A small image captioner, trained from scratch.
Data: 203450 training examples, 9.1 epochs.
Rows from block 3 of the text decoder, named by matrix and row number. Rows with one number belong to one neuron. Each number is 500 + 40 x the weight over its row's rms, rounded and kept within 0 to 999. All counts start at 0. Numbers have three digits each. After the name is the row's rms in percent of the matrix's.
# gate: MLP gate (decoder.blocks.3.mlp.gate.weight, 336x128), inputs 0-127
# fc1: MLP up (decoder.blocks.3.mlp.fc1.weight, 336x128), inputs 0-127
# fc2: MLP down (decoder.blocks.3.mlp.fc2.weight, 128x336, transposed), outputs 0-127
gate.86 104:540537475507453485532481551509499472494450530515443418469525534449470472572532492440511497493477535442483542461561454465526481552449545514515463540471513460563448534498488548562547437543455516476458529515507506421511530552545553471443531522526478427533491502491514517457484528479493368470552490588502508523560393521495446526557448513527451472553450521486551458505480521484553513521493
fc1.86 100:504448449485581451454453508441492432475446508515489466519422524475499534433518527515479458463430500478487523476474493563513466394469478508583499593461558470496480570510542516457464463532580502449453496475500543447473487513497544487565555531535477456469446496526496487562476539450431472471483454461493519503538460573472489462476517554539514507534437541483503512539518508575581465490494
fc2.86 097:512517483541549542504493429523476445530503482454495524508449460549459525502471520481465554582463559435576580529435511506489481505429541558460500511504494422581521454509486477447535498592482486480431490545471553456394435569484507568508496557511487479498532544512510520505437528449540480429502494522507516523469512509505488513430443485559515494483501561516515541452563536438477509456518
gate.87 101:550497451541546441472531543490538506523528526490485473558425509455487554490491491442479535476470406496474468464516519551442480533473406538553504458439533486507406487490476509574566513510503553529529478467401578498444581532500525482505505503473503482536497556475576434472543461556561552476482487478484513523479415509553395551518575502484517503478501524534531503523519491516480519472511
fc1.87 106:496471426460425539541563510507487539390490471478484501540495541537503493427635474513499511567554512513472521526504505560472499512563502540422496475498544488503510509477563543528562544505518509477469462503523515434531455481539429496529547431475495429482504484511508493513481473495458462507571459469592503514492519559542574489382453538473557519482502465483473458478507525522491478531443
fc2.87 102:497518535517559473595512531523506503508483573557482516454498518506451514501488496493441449476451562459428527506455544452521490552430492570492533535440518466556450451537534477526565514455478511448496507476432476479466540557463503485497533450541521525499493446512491476485484566503486638459553498514521564452508486463508503497558509464506481479511441537609469534482534394480564499474525
gate.88 098:504410618534481533525494569408511526499547504525545491435475507482487533551521490525513545521509382503504521510525580484484584452456433500507478511547536529489588578514533530559480466535501465453477491523437521509527497517478495480425507481550455522436497470496517574482503486550549484451504527458491567512564525560549505486545554476552498459506500498509486460482567499424501513480493
fc1.88 096:466477469440457499535437491478515483535470519497543529524454554544498549560513478483575500505521524484536526509525557364408539531514447550472495475486503508523559502530531550454436477497474501506468498469488444512487519532429475513552529525474450560506525541524511487571456504508488543467465482476486540580502445506547497411548551484601550483503461474485481499480538519479554425402445
fc2.88 095:516517528434416465449503526453537517508504434502496517457486494490537466511538428466424478498464462460458504509486440550484516474407463473570519475531457546469439467525415514452476559459462504470497484543520478441498472475558436426429496472516532439452521506480496479546493425534480566517475535511471457531571477530598517484432476480443520439517536444547509485536512469498453461526454
gate.89 096:478488371520504499489471488460570500491503462570542537520483518522487407473383488506446530534560450510500533524493441574566432457504529500539524490509479445503501558543530471521497456526490506496482567508518445435517517515508453412486489535424533481555550408514551562528515518548453490523520526462496485500495462524517522422514597472560507534491473528522456496507512482500532492439511
fc1.89 101:538525527442553511538497499509458540573456567507510458509519538531532452483473524436533492478447607484534494473525525501532507486506477493572394503521483457543479530499502606438458425550476511486461467446522524457535553515490531490500463427583523552525585470471466552493424507479493489526435411470523441503498502540487510476535516451499476498512503494461561457548514485458441484457441
fc2.89 103:444526514579514434464507467463469470530476510502536599516487506497579526442471503529523520553501537505523485460520471548533647528497535491504534469512460486526438530549525553522485543444480465444494550592495556471450553443455499561494543484487460575537447524429510549463489491448491521575521463532506491521527499475530525470499585525482487546528483452481506537514532468556491534510579
gate.90 087:482486538542507476557440450466442532471475485514527510475516425496499520453421478540520555508584501488573489490465470572486533559484493416451500512494485406433452543548500495513531470547442492463468518527507498541468481490523476513461516496507471437426486402535522521559450548552490512476455518575469528512508493459455524513513441541533581480498528474526508589549496542484495433511596
fc1.90 095:508529476478481461463527584455545533440448495500496509426485510478579431491571470588416487448511521491499523498522480435500430446590476489485488529514510497457555427445543471521511502428482505470465480492530488478540428479502481483467485485579513525530448425488494534547477487483541517465590533519519454464486568486536482537513491543581503492529415582475499566477487538547515528498508
fc2.90 097:527539549460546481502473458534454557541488574503520484534466452533446507461461510520541532520572492525495516522414555513496497511474494482501501531442524439564506600465442495497535533451452533559555469548494481536522516511496478451426488516580517489482484482448443443519541524494469468528439526418483528472491495406531491581518511455427486517500554448479558504525421465526499478446583
gate.91 102:563523428463560452503476511498509472421459515524532488559479457594443515560501475464455516433558554456566438538489505541384512483529460496484505536499499521538465502494514485466545452485429447484473477499533508499482420487474509454448488514499464502569520503463510455408489426530548451565540527430510515434520425492529480489474454553460530531543483531498531536519528500511514485510423
fc1.91 107:408512506487457448535474502464540512546506542513533571436502432471527477553505503465538479535511483497491538503484443545455504557425570568488545516492521526529485543432432480512488519538544474522508404626459559494586509512556552460553433478558494541516508432552525527504483511498477570471517534498453511569529472521461536496538508514496492499464501551567423511480484519438520500509507
fc2.91 111:495599519523457469568494469442441518407453511484548514503464587511496434551466535535487556487547502493515509521524455528489517538507496515516459490538585489555552466445533484534433499516491524460496505519469512478500470537503521466456591508514471509566422542535502496556464523509512524461568537478468432531475488440526517457463506428612407497493433466478485529455524478485473483569484
gate.92 098:511473487486493577481500458460508477416542457469539491467456580536473539539501488481428458491507492510531477584452501465505436449492484530536513559488450480461539469423491489567511462492486522461473481438527504560474569475513532463489495536536571473530507432414483514499522512453468496505433478484600420423517480493442467458488453536520533517457459474442453533494523580512415536514476
fc1.92 095:534477530509460455511500518396475457562509520480566483545585502446505527553455449522526503525495531518501473537505534480478575534504531480547509412502548515463456574493461409538490650496547526490480495450513474596529557536490509526474557482471496459506487561486532495486532520493554513509526532547497462494483462492566506541525494512556494551475553459534503467499402508498415474523504
fc2.92 101:468425492504481474510542595547418482477472450407534525494461437480443482499490475395450524524413528545448475519502503566486546455431491473502472500499474439481463529476516512541541424476450540577472547505517434509494551472508418475524512520550519471484503521505500457459556533454581446498531499453569488526506541530534520476466462493526504575534499465510571491543519505463480480536538
gate.93 098:509481440458547529518525464470542501480466520530536411464566475540533526519498474570489522481440466455503457483510492467460582408511528425484505545492529551563465490506526501532496475571473452556498513469473520467493549480513538495489467464496520413557572473499517494565459528502454566547406516541590469523593509565462445492525518495482504435495478581535526475516530552547519529534512
fc1.93 098:490487457544456487579517434524448515492581450491517448522447531445482458425537531501459471476415528430523445563549537536502537490498523529526507494496473580447509476491511469530536497488435552538551516481501447525538474500477562492509473574478499491503511495428449506463480406591443473480452569442458500430505543512501525518521495467446466500537534480473487506517414436452490454478548
fc2.93 091:538503490470565510531495438453503514499514551564506532522463522496485530595436468481471498497443475467410430558461437536483388521521512463425498404540513517519514439488544489575462471476504514545526540534525507501469518461478496496532461527501504546530500520560535506463524591493485502464543464554473507534551600528487487476484530515522535453500499519502494435426467540517487506547386
gate.94 105:514444469615617493563478522470515460561483511505508491481497431430489559432455484498538446555540491497492560480427561453487511529539483474474487476499486481438552553457465504519527472569577440501463472468435496494492564515494543548462472424433452511488423483521454445512476508487475514571460513517506526503558562425513495535476484503505513474493497509514564517526577519502524511526519
fc1.94 102:518530472417488506502418469473521500566480509426481407510485491459484407479451509448471441486466504506545482544525567592441520481455469533526425471531520507544477541454556538469524564533509493477489474511486466556463530518468477496590534560515429530518457558476475574505495511529502537505505501472495441488464525472523492491508538580511517486417571557539499536583544481523451497447486
fc2.94 104:515423509550490516442529533473510555463466478491491499454469456531552443529524481444485468556479433477486540444480481505586451521546440518512491477454493537456514508435518499462545502459553513483522463575451390469516526493516495539423414515530483503484480521466600485469509459495499477548481527489540531490615523404498488480439492488516490497480383474526498505490496443506550519481554
gate.95 099:426485534521432452516479520463512507470476502486434502511471470519481486488454473492484481527553480532518511560521522542437443464517456526484489514492487478469476490471467452477530394522527433486528452454534546604528499438512445535498433503488528557499457482507588527558527519372501490471556381503483437489513539480466437477438543526511495467552502551480547482450447491578483498483501
fc1.95 092:539455488474480416484457532469478489447523472484493538564410472569464525532489573529407458492507459478517447507563568453451444517550472493503484448439518467484456508508536510484462482449460479539564479444496438465497469544470539439464542535503474481539486462512609473564484498519476492515529464540477521566517469466445443433474468491518415465546561524502541513550542483499507553530538
fc2.95 102:495545475491492558509442454552467480549537463423526489547546517517500512526493466529371479425563508534542576528512537540535462486460490477458500540556527508535537520479472467549558515532443491537466531467491475472566513550506551539488452459465497573457528456552474482482521518583544472528459499436499549447513477515523477516550485432482512484494597538527505455388467558489520477477476
gate.96 102:481433570550495539609494529497563488470582492513501484466529464469431480482504485475435517521468488470554451412508500491516530506551575459484509442476565493572468435547462537502461505487447490454567561506548484506579500575489525463514487539505574420517474443527451523504525509499519498498462433563474518471537419446532502495512479467455449512570509557450533506474483478490485513453508
fc1.96 098:513559520507481528546502490553535482452493500503483535461526488482486454524492580517429594560462469458500470498469543549521461454550486465496518464504491524598475540448512530492401556457444474476491526494402494564451428453482498550460492517498487520537444495537520611539462523497534523409522503473451573507494589518473511502490487459522489472524535465459442461505495480526439452553468
fc2.96 100:490511435503541501461473526533523497538482545506517463431454485544478452472516508514514550460572442532537458461492537420535447488504485554538431446501509567447420500491534498503500572512490492496437533529442515500526490490552478448535477482536397544502539439522544478563452515532547546474442472503432565537555507445442542569530444504503495440488558533476509548493522544499548522550576
gate.97 107:518483523542405503542555484522499516530536578491559599566506502551471502493483543474441524530480514503488462492536526446547485521557466493438484469460484477573501597495458481502607487391487426519445491436466476559491502491478425483512528511539470475501453547544458527506540524487533530489538488459451529485540509397479508478497561447501511458533510442544519574514505475487553529499502
fc1.97 095:465511489532470526470515572444499513461493540537482470519476495502563446504559507512510459493459422575573508470534453586451552503530511482530483593491517472489521439539509552473449513527485433464547494481502505512529493536441521473530487488548559526442559461490494485554533455548499505542459457617523560545492551554477505605516518505500544515454465499442543513522477506437573474421501
fc2.97 091:526465476490547532473580517522502537545536585497522532562508531568475505534499525489438493518539510383487455513481447478563538559478479486501475421406512553449518496481534465466601509490501483491450517501508454491477420486557449508528505507499414507493518584484475456517512539462502563510551480410525491454510468426537476459491496462537512436481515512492486420410513486510478534472502
gate.98 108:517518470527417488519548451554560518482543511555554494530422534452544520525460468532521398389543535532453545510477535555495483540509422494519456528504449462538518481519494508469434509494474482504487516541499514386529486554494525455471490523506462415441493520539496502558508471415422525410527489525504454527484505490507464426525507516498508501453554540468511545565487513429531507514512
fc1.98 115:412497463549464542475489491479564469442474501520483507458481506463544511480602514520502485471554523446603537511491536508462466504505522521462496575482532484538527570467494458556470497487440521458517486553541463500426488546442531491470456444528497456466572529503562459531486501492492613512463423568478507461508477500477437451548484444431447505495502484503483509474444511486475440396504
fc2.98 099:491426537457466559487589472478534398505463566505476523467543517515507491516531528512437474427531498454481480521463469507487510428544539453490535520477501500528496500516509523514514525476445557516472552498511458462552551462536505617466530490471374508512483471567440562518521461495506480436530471531456518539453526498485419560493496495560517504497545592450462496593532514535517474520518
gate.99 098:472515520527514511501537569541499500446508594585532455583491559530495552544528499483417531484425483473541519478527493472514471460459509508445411500546434502504462489490467554510520501469456529404556480540527518531480492509530542469557493478570440467506551540442533498535436504562558467537518562467491609499458508495533490560518442547471445457501499549496485488433482511533489544530514
fc1.99 095:468471529490570506512533538501469553494430465544491532540536551595514476537459509481503422461529509538544432527522510451484538512557517475507502497441492479420451551551545474561522500497406476521516541460480490467519468484525449475432504470497535452496515561441490548446443486454575582548452555470487481516483583530492468550450595477507519435472483455476473544516534510537493517534445
fc2.99 100:463460532468472481451497445456480580523500463485518574529462508429510550545568498516505561378495432520527501460514589505504499484578508551537447503520454521471570491536380443449512559462516514524442552475532479518525509513485491506464552499490492568535454437473483438476480459522501512498512512542495521502523550514440470444495520472507529555557443549491504455511508485576554450476484
gate.100 109:567524507557589444529462507500477492560484514569494528472407449495420470565510515551435455562538393548493534441468495473440558470486435555475423553526500460498488495510524441479465532470486467457538527562462552454518542474484496467483470506489479483496512475476463538538506487542509485503508500533631500502456495451463532535454554555513484496480489472443511530568493505537486508508442
fc1.100 103:561544550473403493487492511499514475494496550470547531511502470516514559482487454476514580480491508490603562466506455609535527497442498513517500546490514521511544546460519533508519480457532497444486503533462461530492443530508533455524556426543526483566474463616481480405562518478511538506519447547461469490519536501472543487475518536425504555538435523457470555497475580569455486537488
fc2.100 104:507385442551491494495578472461445501461392489454501480470543464529487466443572426554493434497486488584541508509572558469473481509498505515479530478479529508519478553474566468463433607445511436516551554524463561498453535505474488504549526528506518526479559494483501522486493511544503490506527523416504477496497532479542466578474506438443468520511504449437568533471493485516449474498500
gate.101 100:504507518520482522532474452448487475527504521465530566553543456467483471475550465470487452504462446487492421493429500481493494583451501482514402502484454495492530534518508477538486441554472481511506474557560510505436545541554532486435536413499558464539456465535482436566524439483408487495550460524538527430498455544450526475497547528529457572531499441470502479545458508438485516441412
fc1.101 095:479519520494527440440542475481470562529527496461507463521455538523558531582518491500498520452584522557570410568512479563487510536548540512449480486507417534525489467516509577473449477491541492455459361524435488526515487523434527484507498523422502520380564499509484532492500461462553527536475498447506512436505494529524524451491444462489549484489481517486446520475514522473446470493457
fc2.101 103:518484467433484486573457461485555525483526455529531553564529460459524439511526486441538524559543522470533499524470476586583453484477578486503557528444489458560516530486514498483437532525565459600513594470550578456455527468510494522526438480536480494489519459489474501540492556500490497545530531522473493453515399498498553475460550501514458498515579491527575469468486569536506474516467
gate.102 103:435509459474457477470428468477427442514542568592566462511469530459501474470475471488533445450552515497515507562501507549534533460572510508496491447540531491551549528521506452507475500523540456459558436475495548451433554565525503456480504517464481435514498554511544435533538588469555510449563558493499526518548500526472534479496539464526432450483431515488464483458444483459552453547478
fc1.102 092:436593545569494549452566426567496498446479502399434511527515495539426520400453560537502426456461393548514525538508496531549513489524492487472505547535471416500524428526522524440476439503527533497466477502569524492497518519468466525540507476472453468487426454514496448505476440468535493521487476537535486489462475526502503537532438484499504551534442512528470523553478512490501458481464
fc2.102 102:608479450495442527474509510495536534475545497570551535483470491509502451493552454516557534538571537570527520413501522463483530500437500495497485543512554532540528529498459477480504463528462507450474533492506518578518467496530576513475500544551486476559411504481435546502471478474551497551478454491483496536490567549471534490499421515509477554457493491529515426491571571507618419469490
gate.103 101:488533536452557543468477555459515530460569477511498460447417497514488506508476470432468498465433454506558525468443425476482576514467557469449513466524508474506424446491540479525456539539505465531532468510553546530486467534441511462527474471458521539605489550543447500509473461467552425472432517504510521469511446429516505433477463527549505556576510499492403459510464518528457473525538
fc1.103 101:464510508459461476469522443453470551466498550481532521546488514471483548512571503474533492484543583588457434489482501527551486579519436536467525452523531579536538483465495553507565462438462468520476545576474487496546492500489466433496540527470458458487480560480499447420505445540467465466540491448546496482627455524446472504525500506530488491483447491480583527503536509482584523556494
fc2.103 097:558502537456463511551441513507510488459513518528561499501514403566506514367489496517481589502468414486435494460520526542507553501451445546589584519499543491549487455516534502530542477520519510492460536492469512475483546521532488456530559549504457489518478432457576496413514568415534506511524555451493460475500501524484462487462483524507490488549496478462543501517501542568523556460451
gate.104 095:493554481494494507524431506478501488483499482487537496443452479406458509478437499453509440543500503620504466521506530537545510490542560458525444486423413483532541473479534587478559507503446494549471575526443509419467507509480495553551458520447521494458501455526416472511456519462421448544500511498539464496526531551465573493490507517501493528508428552477453484569485470483574484545513
fc1.104 099:466558480468495507478474509397453544531495472471496420494513468453446517462496456493530480443542510552507536599500528508507488499538493466450471458460533521456519476504533473560535498554431492505519537506506433504484512519507459514449518411450474397487500465467539508546466441588384560518481456477467481447537545505483524482493498597558495521448503504491477507447441445486564501481453
fc2.104 089:553532495495521571512507453541460520514451508530508511418473502447549546437478485536473452504485483527481515538423583614494487475505553518426540490474498456511542529494519545531471565505500518501468541448457411509595568460532521491489517540483556546599495506509498532474494566531460453554516556524530481498514469530538541526470508509482455511443500505443545525427568467479481454455433
gate.105 095:520465517487493497547439503447461414484549511428495476517493437507513469490440518502462528458506488517500456534472503438542571440457427441520509472439535489524482451485480560535476525433425465500563503481581539539473540432526514505495560529493503514521486481576460441502448481431474459477577494516505513420489532480449487498546490438497509571504437513615527537472564468532503477519539
fc1.105 098:561570508472563535452487547500457545560537481454553523480481503469502540438443458483473573503497488508506560551447463509504476443520463526512533510498500540452509562551554547424526535461433505524540455472555467551474467505461510523477579518459455459491533485475555523567471547518553572523444495441463550445454539532416547477453506496442520562507484576506437499504491533544484551517507
fc2.105 090:453451529515547455518509484526528527558524449535555515483441511515540518522568508481554481492454512529567554514579500493555428522497531430467468549494554453483420519496484450423481495492508502477456499453508517526508582508542566396575480467498468507453448484486516481500516464417493538483511472546550505556517479506419460474552492457444425515530527504487510458506530554526499575509405
gate.106 093:510557505429529500475459476531502471444426569546521538508569573481473502533551508442595460556434560545500513503495482516527483546490497489422527531525484515494447469449434443504478569473444506472572532507494535517530481490462503456471568452488537516478500509506556565530462459498472458420474438541507505428525499523523496602503472489471534480548492502528446492443530471524517392488478
fc1.106 092:544557566483574537478486494487483517459522576509486506416463511408469456555543494547504521457521585558566501456521511542460513512466457487477425514556462446490575506429506491477459513518454498516576507541482523507485563548545593488485405514565500530596446443464530442479466494525507508462497517578477520454515487500488462519497493487501483551468540535548523534510481487498463477447532
fc2.106 091:534497501469487456491525520523471505548425502523483494482519519539484504492524422529577447492510429537443502525465558520534619500521578536481499502483549458475464419536488431531527449445527452559534542470485493522522500467506425438522488471421510465453497484531537550462492528514504507477434524463523456514534469573454511440510572517487457428537454496578576469464486519528496450479423
gate.107 105:541522443492503461455604564467541554504411478460486543457449546471515533554445456490513538534521533533536534513479528521459519511524483511480486522511512460479464508544512450472498555561513539462564469484477414491493543551443495536466458521425522535574434597428456533469494502570440516466444473478473493521548491527514519579465475497497594522512529426505546460515500461510525466512536
fc1.107 096:521560452511479441439518453524487515453487510401492481546535576432490455389454482507501497513518475526539494513494481541505492444480504427514478529504558515481513523541533480529480425510478486480527446486461563544472525472525492476530453492527498553536536557484545531487526434506403502529552532418578483515558467469477509563538475506549536482460510454550521582377495496473542502532499
fc2.107 103:519476490511499511536498529462556478494517480453541527431446547508493499524428513522505467483539494524519472527429490529496524517472463554458610574414524501563500517581610521472538584532524541472446523479508459554537511519497456525530516498440545558516537477542466473485479522479556476487479462447497445494499480498520526516510591419509422485508490545468480520454480510469642502493489
gate.108 095:536469532559470512472469470541487490540500552564526583509493424448499554498508552460543478490576475560520538474532462484489480501492473508484562546536502397580458428506529550526497480502494474527601413519432521448471489535502551502453492529471510541516520525530454498497460443540485515468441526505480557541464482517515489533380535504492502432533447529584458479510446442484511495533502
fc1.108 095:473451466501470432448486492436483517562433467477527585508429534584514488533561480520514457490418470467524498549478525494438503554508507561398538443539536492475430455526512568477489481548489509560484514490511523527512497552456511464398575537542562463476505438518455529491544517551467479509463507470512562515550463458451492485563515497477541447467583526517540509469470512469471481530520
fc2.108 098:462454511528482504488549494584441517479531566521471475458518431468525564566503533490494503463609468468497481475502456508540477503431514518585542488458497516471475456536454461490497540435519495521461533510506539473540473446489536516507480589506534452543473469514515464531412479496549515487513510518500535506454522515564519524499471441468500579454371517498513559356494474518496514479462
gate.109 104:474534477420501554504474524470600542420530458453490526491595458471519529567462469538395539570506486508481572547497451523506475506436530553526517525534497450508445511433519500516490465522551494533526507498448556474511554532525480509530488543551461574486539479436512534534456517461490439542497558497531563495536504521531510486540518566496464510528480485533560538509431394493459543483520
fc1.109 099:562464581454494502526565466556506533470511512497545435426561500511545489462492492484564477397576540504515486506505513475481430426479465503477486496490545461520544512528511495514499455455487549492576483533566481529439524444426497521481551498527534581403508499501465429490474545547532525597537477457529475511489489532484477542508541538504532483525543444486575505469457484439448460498445
fc2.109 100:466542481556484564480532547566563460531473478527464454494484401488493511540520459434557498542535485459521590490513470514480498585441490573470439460411467519469471428502477437520482432533473471482477507501545448394534551533434517553495474430580463481520514524486450511442550470496498483470531486449525485554465483469476518458508466491497490480494476451454538548518495521485470523427486
gate.110 096:485527546525471507524486485491467425481477487472483537422476513449458453495475436467523505439504457522457531506439435543489515521515441395567494557439515483586514509503524530452538404485574460523513508530462515502452518612528504518446511487458537511518487515463550497495480559499466467516464541525507565470509520484443543468437541549564471547494462447443542505420507443494485486432469
fc1.110 096:534508472464459467505495543549462509488466481482535498501567519472459468455520486427498480495569452510444549591491423547469542466503525528520591530423546488491456499487552452470527551490533472500577500465510551491577434532483502515476497521526554549496529485438426520517466489461517522372439490447466523499470507522528452481573485483533520587504551528567498558449519564511517493489490
fc2.110 097:519495437527441458502574509508484452594517539507485500504490564543570491504499517528514486548559516529486492427525458515494530517555462490497531451506536463450432508543539512508406519519501426540503497436553475496522487545485458463466499481532448441475527461430578495437520448566491530467458427468424452510516550477480533443474457552477545412474454472526522500516414488445538487459496
gate.111 099:538528471505546507499511522517541546535479494514430480481478471488503619499556469543485501549468476417473467508456435521526479537456485496512491490565518500453518456555494491469458582562509501471500568547528562519471534410477499560480465463484531458519509446520551422493496477468523421492560487579436567487544462456527538497462458554497472492496494493527437506483444418551582487563492
fc1.111 099:513547519443536466471478472430484584489531454527415517468548505468421465522531446485455547448434496568480509538463478495519469479598479438511488517549482524541495506491470484443487464515448546470528472487454462458440564563467506489445478484489479530598464489461535465521498497541438473429496559484593518494447564550489541503530479527565469544548471487494541510557553485485471451525526
fc2.111 098:467521523520507463467519510474558500544478493520534493527465507515491555478458513423526601519570532487413488587538490510445488513513503480533537533573497515447471545498492491526469438457519478439565540515495436477505480420550486468491471557508530404485560471506468523541475509497463514407568498448448483546494520408450518479480502530543487534571510519564511425521474454589463491474522
gate.112 099:500482588474504503512439508554564542547489455543555413525507494465520490460533525543552536495492443475499488510515579457564467512497496447537516505512471492518452508521448495524435524535443478488444455423580432524569432569452497492474470488537500502425549444525458485488563485442488480543470468501543495502523557476495515446468499447514560540554522520460423532464566529430552539480510
fc1.112 099:484515572470488478474510503549505480477512531530531504499523553506462462521473452517550511515526482509453453469537460511553538511451487492521521438518436496439422498527459387543511423539465451516459514428485441529514502489457514490468549624509528501500518481523472488560409501489498612544498518422522503501515503494490549498446563448552495483460494536462416461514529495482602507565498
fc2.112 098:506506414560496465444410502487502487528461455555547587531552544473531510424489518494457483505489561552526512444512430507449465519495479494433462523442578500512570517483552520456492527494533504530514564537453555498462496446594539497507560414515447530487461576483474513515451498478431505516512512522475575457543464440518521483492489544498469449443515500511490505514520472427447512568480
gate.113 107:468503495516517491540495614466561485498434479550489488464474485484495510453530467533486516543541483536514396527537574476511408494471503511554497413530494544476425461423524484523433536494480500439544504560498540468513496452487469492562470419533521461501454548418465419510531517527458480492497474452500573542493457470475523517506495522443499508581452519549516498471466590495446514512550
fc1.113 109:493494530456450439450589493540492519490535523518478493504508511439556493570507479534567439456432475446541502470483499480427512614467558485570452482529495525449542472491470636496466524477513506530495407495493546527543480530537517522502504511494489555530392514446540457554465550498460500517511461485505531467482538450481486489517491518542495482428566487454535472438455525538474459488465
fc2.113 110:523516509486517514596468522438551517485536475523536506543572564477599565480562472536449500436445450519511475498505451518400471511523520543509492492497521477524472540513508570434528461466465435592486500494513485533539476436493499442527465470431535452568464560505536524548486491503472440487526527485588533500447503427514552477521533474529495529496518471429436500493431500504471461562471
gate.114 093:484500465548526469546497491476514456472529475511464468471500503527428511460558500504503477452473479508553538525596546521469454458558489479525521540493477403488553442509424532515530466502415553421490539546575479427456511483527517450480512455505486526479481507508477457523512539548441458545449513451392475535564515504505451593488513514511503457542472512622535474534471523498523433487517
fc1.114 096:556535448468530508531450521530551453443463461480524449461587493552473417522450472478520461506561527470499517562496507469529471524495512558543468462523534508512540503487549425501495522491494497528439529485429488487490458488523519473534483499507494553458510540472440557499445354495467581481485437470516501552507444491432484485580535542478509470497478506455551490525398465483525494589458
fc2.114 110:519489441502428496543539424539462488501485537488478484472447509472499520503499487512429521438535499486529559557506517525522575380490503425445527510489449542545540476570502538514432439497552490541492518501413544503553469533518486468509505521493551574581519507501501494515547521592525561528445470435447466503523516491487518532568492518490504473452517401461546557514542414521499475515509
gate.115 092:551511569485447467533490494499535413402514516524521440524482529469412467497449471524485520476438450513494465488518499516511401495515469440503574476525498506488457516499414513536502485535472587446533505467544460492465460468464507487398472447494490526471514495569517555504536558499412480471464501518503548527507465518543506535464544453521559484486513507504489562421502592549511432503434
fc1.115 098:484507538501534491556465431495522500587556517484513460508513465483543508482470449472540512544509542513527526465520486513561546478505542460472543525466498405569593372460514463423449502420528511460448510577502537493532513505559497559527527560526551501492536529538493454491447492487473514506518482501603526484479509522493471463487586532462509514527450497502512599546505457525510547434536
fc2.115 103:490589436554575462473601573525504469499532518563475532466428522533476526459452529545433530504483521519477452498519562509520540534570506456520456513547507473506528560520471547504468511554511484532506468457524492459510451573475527478484498448466434496528444464509471458571475513463462494563460429464504431521455577535493504524525499485531489512482554423523467422450544490505548445440522
gate.116 098:451504591431542505483469461441534524444495525552524499494485526529358543538540563464520497480543489510481485485467522550537519460571461429483469392482527466538505484439429491479475436475506435491458495478500476579491436503496448515481476512462450491485515497448410507543520482483469478519504525508458548530544454526482446472490465488534453615529482528474544482550488460478492506480457
fc1.116 094:511487524457517534388547482569527560458491531507553502550529473555453556444532455502484498532519470568470514564557478511458546611518525526529548483481508478430510436496442549457506486474604505512499502458531469431439471429536536455530504512472489482513527483479452440546547590438523490519524497437451542502472447512444527518494507496491433478487475469544521528502469445527516533542472
fc2.116 100:444460521521465528552545451548539495462550498535504485426491488445505459526562517509460438481468505521466497426544526506508564505547477517436492451471577584563621533504476477552477530519505484424447468488504502525501562496482443476569520479549448589462520535447458548468532455519533507560484525502511460492469503449565471496492484466515544515459479522444514499533458494542541433530419
gate.117 098:484467526558499503460510554456461493480486441516498429409463492527522559492508478492547523520489538543489446555499410451506545569555543521510511437449487487543451510439512552445580530534536495440494546456511469552518481520575557529482496551491519481495514451525504553508487541524594513561498533501415499492484518461567470457499488546445467460470509586433524530517541502467591513542495
fc1.117 099:559488522466483456533453470486473393580593524535515516483487493497484489527512525518500492499458503460538447448447473529522525470528493572522528568444528573458534460545538522479570442503459508543480500554470533504516501559475474401428476497490480536437509472533495503477489481492517512503489431535473537544608494581513486490538488491450517512448538579547493518467505473573462593552479
fc2.117 101:513499420520498498424504544487512499492524452528529508520605526489594457578463519524503520565567428486494538491459496469514510567572432466467431562494523550559563478551553557496513513471517515435495507501495535516495506444500519549435501496472453481531491523467521563419590514517457470548520471484563496512479535483532476477524513535545571528457480511498511473559473561543474452450561
gate.118 099:490499567563539475516486495509514502568476526464480422498508520460536472502514399559509447518471507478493484581491526453562448518475467528491440503516508476566470433540432501550492568630494526471504533524519513420437454472531592539524444492446523558528493477506464502442498441544470452529496499491464498516523488502453535558527528519521579472521547502510510573479576478544479483523454
fc1.118 098:498451464483512451517501566512481510519507502527523507559499516455490513483437509450540479519474427555482538480459564527493546455477492460478463536477498463425512470503502516495523574493502476569537438507521513547521455448531436519642411440459434490531430509554502490535478499504498411533487575529576428472544481482546490494474534514402460570538465459497476481476527530508477479495546
fc2.118 106:487494504553491529489496481522519556462492527455556471516504500423493490474484455555497519546523490434501470599469461549513486512431416582516436499480498548533526499477525487554502534521539575543492480538553466430420505514525430537477502521518544558605486448507499518518501556473444508507447538407449427498554516503441531454581507501525538504504466428559466464495511451484481511451509
gate.119 093:439533554444452501502499518485548551460534514457455422555467418486507507410483542488476400437496514493544480515433483565512501500496435530461490501548447509529539507539472552483502480486585482465510504550508530503558496500541553519521478532512483563557510499493467471562455525527467456567498574451545520578497471493513475588475427476479488507459548464476541511504510508514617471518455
fc1.119 092:535432543525477503520554507458520491460499524534547545460484456528454518505400563545505466465481562511530493607510504484486484498464537560528504523441486489493569439602501520450406534426464547565526546488477512510514521550477525485549521550433561557469514444489494499497548513527555483469506540466500554492506473507503499448516488480573446547470519432561502530496507564518479581463550
fc2.119 099:447497524533502481474474464528499453514556460456444492499479540461489517494513534523565458430506458486472474585497502471512502542501439487440574453503438550489504446498525500512500509537483539542405522533538528540490455467576581525532496502504595504564490494500479426525456557549447518491554544507520478605501456488533558445510521461479439482491442469442573508490418440507466444486506
gate.120 097:480522553495562488550439531523548558514489490499442467508506498469524536500534419484538440429502505530475564522530505451489510465480508457553514553502479527476457503494490576560535473488480523410510489493500567396586544484548465423481485524483522454537503441474550449516534452476466506500427553497512602505502477632487475503520478488574478486570539500510477434511498516485508520454478
fc1.120 108:467577529451515483471474507489514555491503465506514487424480451578566515493477469519522556467415499490433559501479539588472560517486431476561454524580549489465510461544552478522479490499534516516523506512533497504552523450425522511467414477469568489440460549500518537513566517527480494393518575487468522507535444489531482466512474469410492556560509489526460508480559505495451521472557
fc2.120 099:537457524546430524558480520424426537515586509533541529499512553486600518518504430522490468471447508468511500487468474423518476448520472464507511500466510482479473502416476505490547477477514522566504495499486542505391513599488494520583543505487477533508477474552472512558565522476496484490446509460417448442572527485455485537513469476521501521464586521480554534587522438500453524501477